Weights of a small audio captioner: encoder width 160.
Rows from block 6 of the audio encoder of a small audio captioner, named by matrix and row number. Rows with one number within an expert belong to one neuron, the router's apart. Each number is 500 + 25 x the weight over its row's rms, rounded and kept within 0 to 999. All counts start at 0. Numbers have three digits each.
Before each expert's rows are labels from the 100 clips, of 14976, where the router gives the expert most weight on average: "lies over" is the class under the peak. Only what is clearly more common there than usual is listed. The data: synthesized solo parts of chorales (CocoChorales). In brackets: how many of the 100.
# router: router (encoder.blocks.6.mlp.router.weight, 16x160), inputs 0-53
# up: expert up (encoder.blocks.6.mlp.up, 16x160x160), inputs 0-53
# down: expert down (encoder.blocks.6.mlp.down, 16x160x160, transposed), outputs 0-53

# expert 1
lies over: silence (84)
router.1:458528503480532539479482479471513486484507509526515467484487466519533487536495513528480492511509468524483502502467506492496480491487505479449513479474519464511541
up.0:481507493481492533536523506497504527510527498554481488545477455503517539511482495542492515530515494533497475533446487463497470491503487513459522435466512488536531
down.0:522482498526522478537475476487448501529487498527577521497484523528502504490483546500489483514497512465497538518493506490499489498496511502532493507537471504542499
up.1:509517473497494525486490533509497497539508489524431516510508531485490542438498511529511483445481489514452488520531518486521514551497514486531457518536501499539533
down.1:508465445459456507481509460503532424498517489514474512502544506526521474474517463488513492488526529471493485482487465506462467510454515512489532525491520528477506
up.2:499485528476522496496554491488492531510475485508505477526527537510511471488523499485503477470519479478506490507518523477536518485466484493511483492517543523474501
down.2:489499501479479499534493511520520468501509497524516476472517443557498483494478516492483523502519490468467526498462493451477526500512491495476498513472495527521485
up.3:435488477519492498490491482494487501443532499546521484472521489490492503511513528485494483539548484524474514521467486426495481463509525483514547524466543464484525
down.3:557505492497510475509515497506455515508484479512502531470462533509536494519539483549520517509475517490499525543516499524477499503517517469510491462531462481503479
up.4:529515473492526490463459532488493519505443452485444486547541536495520499453534507464551494475497522467499488490523507513480498530489514477503484501497528580494496
down.4:478438455513490476487494484501503452498582530523515526513498505547463497497465511505474517493507516475516517519473471477517479533484523479512528515506485533474507
up.5:468522457518513517531533484528474478498511501534538518528504491498490492520489492488475546525530524515514548535489486484498519455547547498449492462475514492461493
down.5:477494509519494492492542519527442500519500484546486506481472504501531499493485486521523496470523504472488518553506479509532467504500456505492511506533488493512526
up.6:469452489524516488459547454519508528503508532528495501498497508498463475489482498512430473512518558525534549522478513513470486466533550481516503489492508515495509
down.6:487531529471504508491512534511508497485485514537502501485539482523543492484477505486474483540449508486519525493540515514528475487533528480487448521516489499486497
up.7:482483486493499515478513515466526488508490455471498484474507543535483506481494486483488480460484489458527489499524475504525474520486497531491515537523473521502499
down.7:506509454513500462532556452480502481498506502495546507533489486543459475483519458511466488482484534520491471516461478478516478543466476518500525497509515542480497
up.8:516453539492489549537506493492529503482521502481465523522514485490488516482480528520462527490505472489466503481469514483454503509540490482486540503487516520462481
down.8:478494531554462521461452536495486519496502512460474498490480496502511488469459497482468448516462495513482493476436507534516507490510508501481487474480530473515528
up.9:494523476481538549471509528454494473519493447445461503480476490518476517474502506513523490496510490465497500486506458496526537513483539503505496541512515546484498
down.9:500522470476489495453543458512525531523497479469505521512525478528452531478509436512498479469489506492501455486490498473523537546487490552487497541527523535476511
up.10:491482524523520482558529504516475532487476532481518483490525499525546502474488453517511553500498482528495484542523494497501450503539531466512504464499522518537528
down.10:525503482494488509558454490473509508503511454490519516532517515509502526499485503522476523453483488476473484518503505448475454560450547510536501495530475527523512
up.11:485481516503513482484482442493511499510500450456559479477500483501479505499488469501540490525505545536533469521533504520498493514503482527521533533475505461448513
down.11:495503495517515484552511514478545515473514509518486484486522508493519521504521496501509469525460501485519462493508518447519510517485500511490509455498537486460485
up.12:521502537460475522479529493499507498505437487504522476505523504498507506477542509424526506539499494513497482511497518527512518522483519516507508501530460516540550
down.12:470526471489487497527509480505556493502463511491496505488505498510536527499519551474580563493479450518494493477444459505462510451515482494459526509472517476509513
up.13:497505487523473512496503535495525520488481502438506494444464572515468493501503466523548472493444518514475519500509486478475518478474465512523493544497543520496486
down.13:507496464480494481493525527459529508468532509463500507498530520521535459484487493490527495513504490477528475515510500488472528508488526489515475513500496505497499
up.14:477506513475521504505528511497506474484507496575520479509484456508517492548520511529443529538525505511519484487427514507502475504491486492488546501495518511489560
down.14:495513522495525496509454474509488494538506538526475506506499509538523490493493496493478522497491512495511526535514480524531464484529492530526465470488480486533460
up.15:587435563501511496478498500489518494525501518492503536525476477500513495519493490497503490488503530490516488470535494516493496522515488481541482491469466504526460
down.15:477534516534449544499508531489498495477525494502525460522517455508493499463506502523486467506460503534475547517482527479504505469492474518482504516512549470480519
up.16:454497494493525525517506467458519500487541515550474498478486475457498492532475521520480513484468473511511504509463496510507433485504503519498537478481503440521479
down.16:546503521535512529501468565484494496532507511566544507498486513507485483516477513521483495521488519476513519551503521535509501499515530502488512470527488479487453
up.17:451490499499535548540487459507511515475520513516480486511478438474510504507489504549497501544476475538506500562447504460494444507504487508466566493466517517493520
down.17:524501515480508488494496538492442529509492513505482529507475469509507464511471522545465521499518486449499534487520513514512460470532511524492501471534466488495506
up.18:523467496505506479533548528514481567508525500557500523524498486491487514485498489458534501476471533504515530518478542503528497508530524490502508501500470510465461
down.18:513459521467473531546493521507516496466473517505519526482521472478521499474495521453496492532478482475447494480490530507477508539525451516482493500492490522521486
up.19:519498469502513535492520519506480490437491479473464494511487527564501502506498515495478518462489489491482495522498477497474494490483476533563517502499475544511493
down.19:476527508545492499521502529516479508500503555485525527529465487515482491482522464524458498486474502497536475467498468482505523521478478491459492531469445510534548
up.20:515521498501494528481472493460495480520533451448491479452503535463498490495457448543524465501480510518449494509488503495541540554530511539495509528522529522500530
down.20:509490489520473496498549486525527485483493438481459497532524498485493499485505476505514516504487501471502517482487485496515527519496495542526519520522515537506531
up.21:474496507482488517509550514495464488520496487467511517422510544484480505468442497497554480479497516516474487516527523503537545498486499494518458531515489478511486
down.21:474535467501481515483535514516500509544481473503503501546539516483481470502556457514499500474508517506535497532486484500505544496460546460496552503504493527495519
up.22:499478510525488443502553520511507533448468498513471513522565497491492510523515519497508566481479526495466484511461546506485501438537561494534531479523510529456483
down.22:502510485519527489494458497480505504504471507471520509530498482483488523464484521464487512500477550536509492506494484508484490489475455478486514511493513481461496
up.23:462516482502476532523486514508519506465545507539492464505530487467530484505463516550488504536510499524538523535445469452513498496484500506467533459496527483481536
down.23:515481509519523479508498540511492541512491513539521496480492547461524502488505505526515497500534529498477535548518427499513499483521483503509518506503474480495467
up.24:494481512533499476488489523501506492500501478498493513533519490491471487478491496499538489495494508510495507481520496517520542470479553524501488482529516560495516
down.24:464470501471462480527502498501520501516461505527525527511517485512476521499556512563458482513493513476503515519515490490509486544519497495524503543502512508487548
up.25:550454539505510525519475519527482485499508497501481525531528506483545505456474494492529455483524496493525505533503470503543546483486476530503503474538465497477519
down.25:497468495497463511550511520521545502456506486487484557512519488479472515470515516545534473483535466535489539512478479511514524485510531507485506507473536487450522
up.26:488502451493484517530494533505497532520512495533460506536519478527550469506502484475511523507468470486515475524469483504507477514491499481508531472513539519493490
down.26:550444494551538499496478525484476496486527521458529541527473521517476498504488525497504473504495520442497484517472506526508466526477477498573496511528455532537488

# expert 11
lies over: F#4 (100)
router.11:508488513486526508438482509541499552523464540484486490538487535531513475530473510466501490506573495491476507486500505561487520499530499536552490487459532482460490
up.13:517537514510496497454497485495474473471491491477529548501491498458462485454514483497515498510480482505492503528567510498472497501499524508518502520443486482555490
down.13:482481482499527475486502474515526521537495527512485521439474538511545495505501522502461547444517478503538520474518484495485474538501519444483433463538458496493493
up.14:504490512494446484514463520474500458468519522498485532475451511510484492483500509497511521492430466497531502501495486485490544455536448502526517509485474509499528
down.14:490534480465493499517515479525476445564473497497477507460508501523508528503500498544461495469475498530528513484539520498509471522489480505479484485500464515551505
up.15:469496552473548514495489506522492532510531470542481427526499485491504509492492513509510479533524519516498497468467537509460473535493463511516514508510508500478478
down.15:478510512469487524521501481529491530454554492514475510534523520457503513436503518465501510513501464507479494520478507517493517511511489450500486456498510482501472
up.16:512497491524512472426522516500518458531480491457475556493525496499506478493542496516503455499520511488554507502565457486477531469495502466520479521514448488496537
down.16:489470545491492493510488511485476457516475541493460484499548503498556462491488524516471494505467459522506529465504492492508517533515500529510511473508473474489512
up.17:471491497527484520469506500472480500464512513534508458523525487507474505542507509508482490493508567526471499512501495550507480458460514508493496491466534492517477
down.17:548497513513525521494511519510535540509470479483464518546500512489512486492505543465517502501557470466514483462473479481487520513528498460524502494482477481528479
up.18:470500496509468499476502465475523483500495545484514500494500465460479527497429496486518500460484546474522480507468499486518506467538479513507535485507489519465514
down.18:501501462475480489508506477498469457498445475491484491508561540483518547490528490490508507481519451526513467479512475494469483499501564520482511524486486520541498
up.19:497482501458493540512484480528464519554496511527466465543519498475507509499480501486498528537530539493479480502481498546482492489480525523463483446490540478493458
down.19:516482559485500542542459514486527513424534515517529469524529489500498532481525510492521548533515489477463484521477514500492525475527453471479470511488554466516506
up.20:469520462539493526505517527508478472486521491489496504471479524509525537491454503561474517461491508507490515512495437451473495521538497507489500472472512465493517
down.20:529520529535525514486497508537464475500487510503503478429495494507526515530502457512502485473455514523459507490541483467481460522518499504487503509539488473480506
up.21:522543490485517514457483509466510454516488463507550502493489527522516541543460531493537482514455495490499483500496507463540525472515524520472500479476496480499495
down.21:477548476496516515490479482515484477504475493482517491522526530506518514537508512513567523475500478544476498530522501464516473482490488503494545516516453496513494
up.22:499518516479513487506500516450500446513443477503520523479474535495495478511526504540499482519513501474513502515508537449498513500492483552540491480461432488518504
down.22:475546499480502507507506508475521508485516481491531494477487483512509511458486496460534535509510561477458471485514528459503569528473486478479486514500539512487495
up.23:490530523485499461488512524468548503541485489505535497473513528501496558485480498477509523512507493484554514495496463480543531456538469493483476481490517463442504
down.23:454534452464488516524488485497505509521493480475488472493530548512507495561493486526562518489485464522471525495515471479534424496464495510457513519555496483559525
up.24:541491513508501518490526538458499490521470535493523499475482552461510531507486488479516460496513503473506514491476485497515544485470464470468514501497465467466555
down.24:469513478476479526484471517459491459525477501500529452449527524517487496500540498506471508498484481485483533483510519492539489516466482506475516502497518494534561
up.25:539508479497503493488469547456529494491530490509520527458478498479533473485483516490530484489498471518577490530513500512516543505501473460506525519493441489492492
down.25:483503491474544536541489502474504478524476492515472484459512501511545504488503525497506536457462504475521510481510520473515452522493471523505514470517488487568513
up.26:532535530512482466476461502507530510485536510508555514481499461482486536484450502527489532493470504495534508499455472504493498460519485453514512519489498528509494
down.26:521537438482549485530496451489498470526472488525497508485480484502516523506494490528496501503489489498546534478530490467475446520513538512476494486494467528545489
up.27:476510532487522525496468440519496541499540503515533474553514456477479506461492490476479528537548507524482496463488518508508509503494500505502517484497554505484486
down.27:507476545487498553516474528510516550481500502499527484565512456496477483467536506476472546555503501479498491515494516496513529475525499483467458455523506497514488
up.28:487505542506448514503505469421497465525495450516571475467507545511479487547467529513499491509497496526523537520483484494503484468506499487465529477482514518486533
down.28:488498484481527566489505534476490488469484470484542478466495498518518521501507481501489517503501514498470524536515507497503484493475480524491511547515479451530540
up.29:482521487507531503483459474512498479550525539505548508538477502533462481499487489496488505497485504543445488508511486482502472521477551467495478552483550495548486
down.29:535480518530517478475509491477499556529487505489504549517503504438512499503535525483498491459521540496527490510530512525467515522480530489503514489548458454481474
up.30:528518515496501517497464475549523513497516511502489398524488474504485462510534488496460496523534504539463470494469524557491510492493517500515486464480532529454479
down.30:506509523503538553531511517539504513479529496511505514555507499479485509436512510432500550519475507488518470486486519500484522513495488495495553472474508542518481
up.31:515458512466481525519467494507502524504453490544483502502506511483496530482500490526527501502503479471493504498472516511466491475494470540497514518520528491533517
down.31:486509465524499519517475445523482474524495514449518520516491508522488528479503504481489484462464512499503533497502521519460482488524466491459456489501522494529486
up.32:518498505526532508489453508516516521485511542470517525440478495528516480517482468485521516522527512507523525514489449489506539473477490482523476481502472512497467
down.32:502494457521512485558469512490510496558428466492481531462498529481526505538531502523522493479481473486485520463526501481512440500473491528499498486509474489533541
up.33:497493501477479511520488500527470554493523490533495426553516467466475479492511516481463537538516568500479488483486538534491496508501535531506484441505513475490491
down.33:490487541476487510518490499522499555435511503535502481542509482445498513469500540494518545559524484486511463520463503520495518481526471461464495501526505504461527
up.34:517512484521478509524499521456477463581498486519526462480507492467497498533540458507490468476502477483487498471513441488501530493484494516488533489524497510507550
down.34:493500473554473527475497508472478469490469491477502477428451556531516477470530465512505539489493474572470513480486510494517528474498511506496496511484560513509463
up.35:529479496525495506462504534500502496506527526485477522495518553464515523486519496492502460514494461473504464519536485515477533495493501503498474550477450475506496
down.35:525497503489501524514515525485500507539471491511476470471493504534550467502495506490460503511459496495533543464528493502473488504514494499480501500509503484508526
up.36:489544503469567511494523471515495532449536512480523457526517502498486487524479487520404493514527533535466499501484520531481503507542513519520496494465497514463470
down.36:542481527487509543496521544531530522430541510484504544553486490488525512468547549467491497547522523489483492533500508527517535478515494445489518494525505488472500
up.37:498514510534487503493478522473517483494471476506507532496480491541559482467484526526571501456497511547493500522520483467512500501529485482520500473532483469465499
down.37:479529478552500465501528533469500482505495491504545524491496516557474489500507513511501467470469526519496527473495520463513489500483540483494525539479501468494482
up.38:521523510531474466478509503498485507479525540524491505508507510488476520520446462492521479523487497524517487466509468502491549465528412475493492506458513520466502
down.38:458517464478547501535509523503521483522460458483468468511501498481538485551536482476506563467493448492540499513508524459493473482481527533500539467505474523544525
up.39:516498503516498500512517510472519491510485541467497522506496482459514515528478522549520484512487497501536472544508477465488508467468474453499465507494490516493531
down.39:482466524502514520477499489489505507555474477521458493485523507468553499539509508493475503499498448477520514453517455496506514484470516526489495510502524502543516

# expert 0
lies over: A4 (36)
router.0:513465483493516513503495503505511514516481496469437520507512483496511508532525526476519523490540515492500497516521529528479532494506499489473484520515493508483517
up.13:521515450516471464514488491486511483495491494501488499492471523510491516502540530530517454473545541488533523556460494509498473479518511496496502512509518516550486
down.13:525510495498488468490472543517487513485513497534522513492512526568488470525472509483529453499477509496531479499533510527499488471473458498519489484505450484520512
up.14:504487555492472522523481508544496487452533503500482480512562456485518496495467504508498489508486506471494545505494544533531496491492523464529497491532472535446508
down.14:512514442499488496511490505497492487482505531487524469500491485506514514522485458530533541512499484538500545474473476491522523478487530494461480502509533498506521
up.15:511473501469509532496476477478454497551533501539487510466470481520511522524485537529486546548496523491481499492502505554530513444466476506512515499487492491441511
down.15:507508513490472548504463509499567472505475485499505515457536545497496518527566492495508449483453456507484512512479485440513509476497511516516531487492517469531496
up.16:510501509532427524512500491542508515511513525503531523507508481486455504510505479530452450505481519516490494512447508465488494519467497519471512535504539530520522
down.16:567514521527483444498462500511477491506500517519537503484527559484509477509499518462514454507509452495518493489475503523468500485491469458479446486481466524511492
up.17:477524484536486478499525478508520546530531503507486519493487525506502498495503517510492471483546512487556464512486502478513481512479524516529490487547528499520453
down.17:482475500529453525494502530500508470469503528525525484498500540494455512503460506494501507520528468506516481506504508510494511471463501504504508437489507443472536
up.18:486482538487509473480478479459516537532497511499542505471502480513489506493507503493513501518502489560507466476500512512517509511504443448511477501511481475461496
down.18:499523515486518566517482503508549508538508464489474518510494505495467520544521496535487469501522516490476487534506500498523515520500511523489520491528528461524523
up.19:442504510520489520497566500512502468516477488520502502482513505514544499497509481575537503504483539529487532531503508567513488454531509461474465483506508491467457
down.19:465452511519505486489474507531504462490471486457463498517494471466461513513504459492548455472555506518515533511487457460535503506537516493508528478452488475492486
up.20:518502565471503500497456515485517543450508541528520514498529460493505533503518504491505555464518491471547537497493501504474442452515531511538481473556504510497469
down.20:467515514510493527552499494478495502471479504529521529466492503486559526495492527468523542532485477466492432449504472494499475464467505509502518495474496508448478
up.21:482468508500493483557505525501500486494496477479498502534484474479455490489525512518519499529482538552491544517463529514457489471533496528484536499538514520531504
down.21:508559476484483457480474439522506509527486500473474541531527529493505447491484529460515451455500500521503528480494493476460527502512491496515489456510478510494500
up.22:492495478505451537506485546458492506489516505497508491468536491487504496473480510516520491520468523501485517520488501498514524482546467472514525493511509525452503
down.22:490512486536502520493462516520478481471483561469481535502493491497519517500492482482525522447536509520495482515477520526489468498479522503483493510494479515536484
up.23:488486506560503517520470516502511448518540531491507516507499519493480512524552492500515481475516489504463484496479485516462521464547530518465543485531486521521540
down.23:511507509473534482486522485512528510480484432516521458534513538552475487496492467494511534493531475502486524509499511468504526493520519487487481474491478533482508
up.24:487496551470499465543476511459503514449485537506531506449519489528515520475515530484523509540480505510513508526443504496463502419520469508514534478478514532506531
down.24:539549493523512538507495520467487479509491513522508485463516519498545521449513513521522461477473483463512483521556493526479508528477540501509488487460496505537484
up.25:509487501551484517530518496519497470491502476518480516477481470472476492510516502538516489507547503485483528556494516476508494458549521511451556485520479503462531
down.25:465485409488516509513499463528474497478472450520495504504470522488467470510501465498531519467508534497505513489500482497422496510516482496501480508505424505498536
up.26:530486478454536484470503527507505520510478546511487518512527534508541495506482521467491497483511500458524497457502522519498496501486523481550498562523498569520522
down.26:460488517477446553549484544491471509473477524530516481526509464500537519546498525489508523468487474520501505521452558529564475435495498508475510488514510520515507
up.27:470484513504438468518505502507508522513530514505523481516482429519496483455445504532500455512452522479520527524500498553527502519492444500516503454539491496452496
down.27:509522486477479462456466546500474494489453513503490489460446525485516511505508474559525514489485528512465479523464547487501484511512508500496518551464541495498479
up.28:541500467485500495514531515468509478477487529538526514489522467468496499517439526509516463510463516496484532481536508504490507488501482480523448526484464504528504
down.28:501455532476491510500442541448500506499484476515478539474545502515502464455522528524490529532479487490513525507482465508490478495517486533525487493500478500528471
up.29:495511492476483513474520543479506510549529491513507505471542555493510509526454503544470491520472507515511470527504539542508492484497492560499512472519495480511476
down.29:505510507528531518463524564492499469525444449458498519475477537465476490497509474505511471551526480536517520489488455513528533508546503506497516462491480453475517
up.30:514479512497512541518520480543485505516493481510525499507519538517487479529526517491482513523537543478533493510455541527485492477492508477496475485507493482552560
down.30:529479472505452460517526509497483488482505498497511462513494491534505533432539509510476538520500471480500519473499528486492483487531504484528525483492526492470504
up.31:485507503533484469508544501514519461464499506480521520518499502481469520540505494514555511477480503512481505511495526482489507444540496529464535487550492483494513
down.31:540516475512509497498483473543504468531509492513524545536487519489470482513483466482498496450526534470501526490550487509454528525507515538504481519503463537506493
up.32:502509527519489485495527530517443465471537465478492525527487497495527485504511502528543528469515484509490502515509513502458511469538487526497579513493520511511521
down.32:513499468501509477460539488488524504494527520501505543535526485532500448488457455463505515475547518474495522487477524542467521483486549470485519509511517553510484
up.33:478520489509481533480498490538528485507507451491501521532492517482480502498524532542515519493529523500495532549485496496488480461540506537436586505505478497523494
down.33:541481478502545495483493430548530507490464485529516496511507522494442471491481443462514488493545526484468529490520482464464503498482511488527505481503505526494489
up.34:501559523472485504532519473512485478487498526519481470495523497523500557526522470510514518537489504522537502506451507452468493561457514486477505495486494468501500
down.34:534486501516559483500505520567505546486484478486483477492502480478494490496512522509491487550497482478498516503515495489502512491531466547506497477523496515471507
up.35:481478531466517509514443513508462514490504490528492493477514478508532504488546491464505528456489545534488464476479577476493474509505516482515500470496535499502472
down.35:513502533489505503479487493440509517537520560520481500479513490486533508495501498501480459486525466499502501483488507515483498512482528509516443508487543520486502
up.36:509523501478453549536465541495498516466497527511508448488537509477518466519450534506501487467512469475459506514460501503506522481498542504515494523481490517529528
down.36:469496511518470523523495503470461458492513517490528479506489534490542501482518563462478501490489497484471508470456510539502460486501509529470488489526498484526471
up.37:518520552509476491462501508508479490536525535531521452530473522499515502476502466536438481493486493520528529547474505512504493489507538484496497487531455515514511
down.37:496493512525514516527485459498540521537495502484488494482501489472453534530506481507479512548510551525547484487472481514477510499485506514489504515492519475467540
up.38:495527499528499474520552476503502509506506492500517487454506474485499526483518472530494525525514512518506489476525506510503550552518483480493457510505488463479486
down.38:446479518467472522497523522491485448496528502496518469494511449478501533508483538522505501506498489538502499484479526495556521497470496520501528503464521460469541
up.39:464495470500488515467438478483499485522498505530533484492499512487528505508475490504484532528509452534493474547444517466514515454486495520447495511532488462542537
down.39:496530510508539521509473487491514484539506463476470482504470521473511519452503497481510479496510554492514488497504489536510586508487511497488471528496477502510497

# expert 5
lies over: B3 (100)
router.5:554564479510478500471480515464486491527515486487499486554473529504469482501498497485457487482478501548539512498507485519515489490515571514499503463482491523511510
up.0:506487483532485466519488508493479528474536523541473509495495498475496482476498506513520546515518568483460464486452512484534497496522495543454510523493508491481469
down.0:534528539508486498446486470557509479475491513493546523479524516460490472509541486514481503479470489496508515464480525486497474496514511502493516506514513492514491
up.1:468471480478528506487478504497477528482491505503492522461510465466491493504488508524475476530477509515487493562493517502508501545517530489488510491465534480470510
down.1:421504514509545493512515528505534502487477501525441473484506472492551447470505502489541477526548513445483482508526518492510504490558505521515472509517464540481530
up.2:536490493505470514520522534503479510485532515518539516448474508508467464500504520510501480522472542513469462492517463525518528466537508528484486532531523525450509
down.2:536463477506529521489495476495498531496491489462490508535467514469475526509542521516496480485503516448462500466514479542523494531511477473494492471485510495516496
up.3:498459570491461511489466496489544520480481503486521481495478469468449534541486492491530511531496491467455476479478521509547516512522492480491522509511492513476530
down.3:475447506466488532482512495493501510505510523482523503532476481485510508506466540550522497529483509459541508545522511483470502508502459477532516511494509482460486
up.4:477516463514520481500497549502477508488464505528528476462512487572525472537493535527502456448457526532459470542498527503492455514492462551517518513475462508480456
down.4:524479483492515486428482498511519519519466520487515511468520480501480457523467476505565518530508477468481530487503494556486518514513477488503505458523542503430496
up.5:499476509500485494480503505487526498521535514514540460493497500495488525480512535475501514523498524525471520517477500473521488494548491510504544533510492516473450
down.5:479530506502500518492532498504550503491497491477497506496509465498499484495479523522477493570504551501497497509499553478505501507526473505476473526563531497512481
up.6:476463506501508516527458497508529552488535508528488490545520499445525559486468496501540491535475538473499480503479522511524526496479467508501495519516517525496508
down.6:501501470458482478451501501492505475521521490489499509475499499507448496487466553498478533564526488497523491528521487474484507507504474508526464555535494525483469
up.7:501522572454496506484470530488535504494472473496508469544495508491499495512504479495469543489498511535546487518488500485513503506496493484515501446557473540540522
down.7:478544498505515477537485465490506520512519479484523498526511468557485504499501460505499536503491481508436471481482532489481474462508491511481503487512523510487533
up.8:503578529484470489497513524462522510505501478477509532515522528508500527479503465510472494487527502545502502520523512486487516473504531512522493471477517495553521
down.8:505516505509497523547479488515488461451546513530525544530489511553517523437494475469467483407502485533499481501516492512501457481503518508488534486484504483504492
up.9:475498511484501502512466493522498492503524471476520475498483516469506484483511534475495517554519518501467509519521499507500476479536520519497449530458503493435528
down.9:488472527541512491494450494483488511519527501495517508512494504498541458516465490471485488460510485492480534438538466527472461509513515488544540504477461514520496
up.10:512481494417548490542543442458559509475498520508501519507541491506495476499527505442470529473473482501558506489508523486515471483498492449504508493502440544506508
down.10:489492490493482466476502539514486492514496514491494487497478481531481535472489505532525543502524522500470485513493534456493465485527431458498498503475526460454480
up.11:517493464505449474510553478528558514478484471523488480470500443501502505513523481471484545497478516464500520500506484549502498490500522518468488505494532475503536
down.11:481491538529465558557503536480501498501503501507484483460475533485522461515527489468514467526493465548501520511468502527506525466493550501492517460504495487544525
up.12:527512458538463488508484514523521441526536441526486479470448456498471485481518534507477517503476509501460489522509492519499468504522537531481515519529487511481523
down.12:543508497538480514525479522486489486493464494483522442482491507483500468525546522475489488470509453508471511526498468521473518514505501492471562458493487484530542
up.13:564480439548486464505524489524475504547549522520503475468474485486490481490541509534479517466512528478447460502493538517532458528546535502472459526494499480501501
down.13:493518513526512486503512522506494479494498487478483484462490524488502491495537484460507512474469472521491506557499501519513554534541507498458498498485473503515515
up.14:471464545503515483513509526528492473441517522453549572476482505555496515480458529500514497501544542495502534518495477478493462430473500504482495516480471519473479
down.14:559530502464493499507508486505521521488506494534528467469492490488454533512488499521511465518487495500496542539537533497469490472525481537521516521542526495451466
up.15:552476510519497455482520511474485459492479523486529533487463534494493485504474555477533493516521509508516454492525517497536463478484477510481476486544517554445466
down.15:510526504491525491511500505525502505536485497524504531493522476517551529488504487484505512488501577483457464560494544496485511512560491466494491476480508439533455
up.16:502554562477500511486488515526487503495501489489508481521462475529492524469464482495445505462518516545528485485478499496480519506491509503501519484499480534536488
down.16:508521488508422518520497500498471503512530525496486525544519485533516500479502482484486506467506506518508513484497464486504545450501478495460507475442492498493459
up.17:508526497493495504501532500494512536462477475469457529505511505485512544470509497525462528494519497508479508516509449486552498509544529491496535454543519533516465
down.17:477494509508520468511461514484520478496545545479508510529519466535514501499467529495498500461566459534505492517475505500476507442474465504512507517473520503493509
up.18:504506481481511481500510555503505502504489474509482490511518526449476505522522494510488499506544488496499547532530492476509488542576523486491510474488507480494485
down.18:474497509529508535502454535429453492521510527443529464508502518523492515472499488477506484455515481533460515532508517541517509508459499507500496510462516463526527
up.19:515511501456475513467487515488501500527489473501462517522514498495531497513551447484509498494495469529507487485468527486518528475504522486512478501508486495535515
down.19:477510492530520452546488533497478515483515489518500494510480526536510524463546461513473541463513475527488456515492532501483483500508509472470491486439516484513492
up.20:523487475534491441509515494529485514529502444525540530515494491510489454479499492533488491505473487487506484496499519534495486519510475454514469478480530476465506
down.20:524515500525475535513557543488496482489478471496500487478487506504541540511514489461503544495457506485486537528516491527501521521485545469440491533488468513534522
up.21:487529467485506507489473497513461489505537462502468488524524480444494454490475497493494506503490520507467524462483535537468478520522546515468484526493523478485509
down.21:505473474524488526543506548489488470509464461523489533470483553477524476520514499513514449464500488503517530515515491492512527519514536535488514525451495496556503
up.22:485502497493501471461465561471518462501508573484529512479470502549510513505493550494509480498509487493528497479476491497498493499455460530519488564463502522484469
down.22:480498513466490498525500522501534553493521485494496511490517527484505481478496515471516512542516489442475493493478505485500498500524469470523478491544511493492463
up.23:526473495483501501498438531525475528505546509465538501505480465529507465485530539545505529518507489495432487480481481527504489479535489536482491508488502504471499
down.23:469456501479569509495451469494500508516465539492452512457518498478483494539512494467483487515473496471481494517508504497505516498506495509531464531565460494486498
up.24:565526538477498480483487495488475502489472481484482477512492501491499492475474456496446522484481462549533513532502490467511499462512531487490526460490507545520490
down.24:488530495475468514530509516534478455516548513531493510550499470496509505492497485517477540449533495538493479527495462481494494470502501500507495493443507482504495
up.25:494490510467513501533480498480510491471508491530504478441505505491484523515457543531496525500528509501456511494515473467482505496489500538516471510479518500492525
down.25:511439530462539479511460472507497518491519488524512438518515465459448450527495512470488500551510470498498511502501463531493516488511532532504483536534490517497507
up.26:488465513486510517507502511522588517519506499505544471509484471514486517492471489469489523506534488490467510519521502469490499492521494518525506556512501464469482
down.26:484453511491523506524464482531494483501523482529533488456521488490502521515458490525475515560500501449496478534477476496485464461512492483490491509489513522511522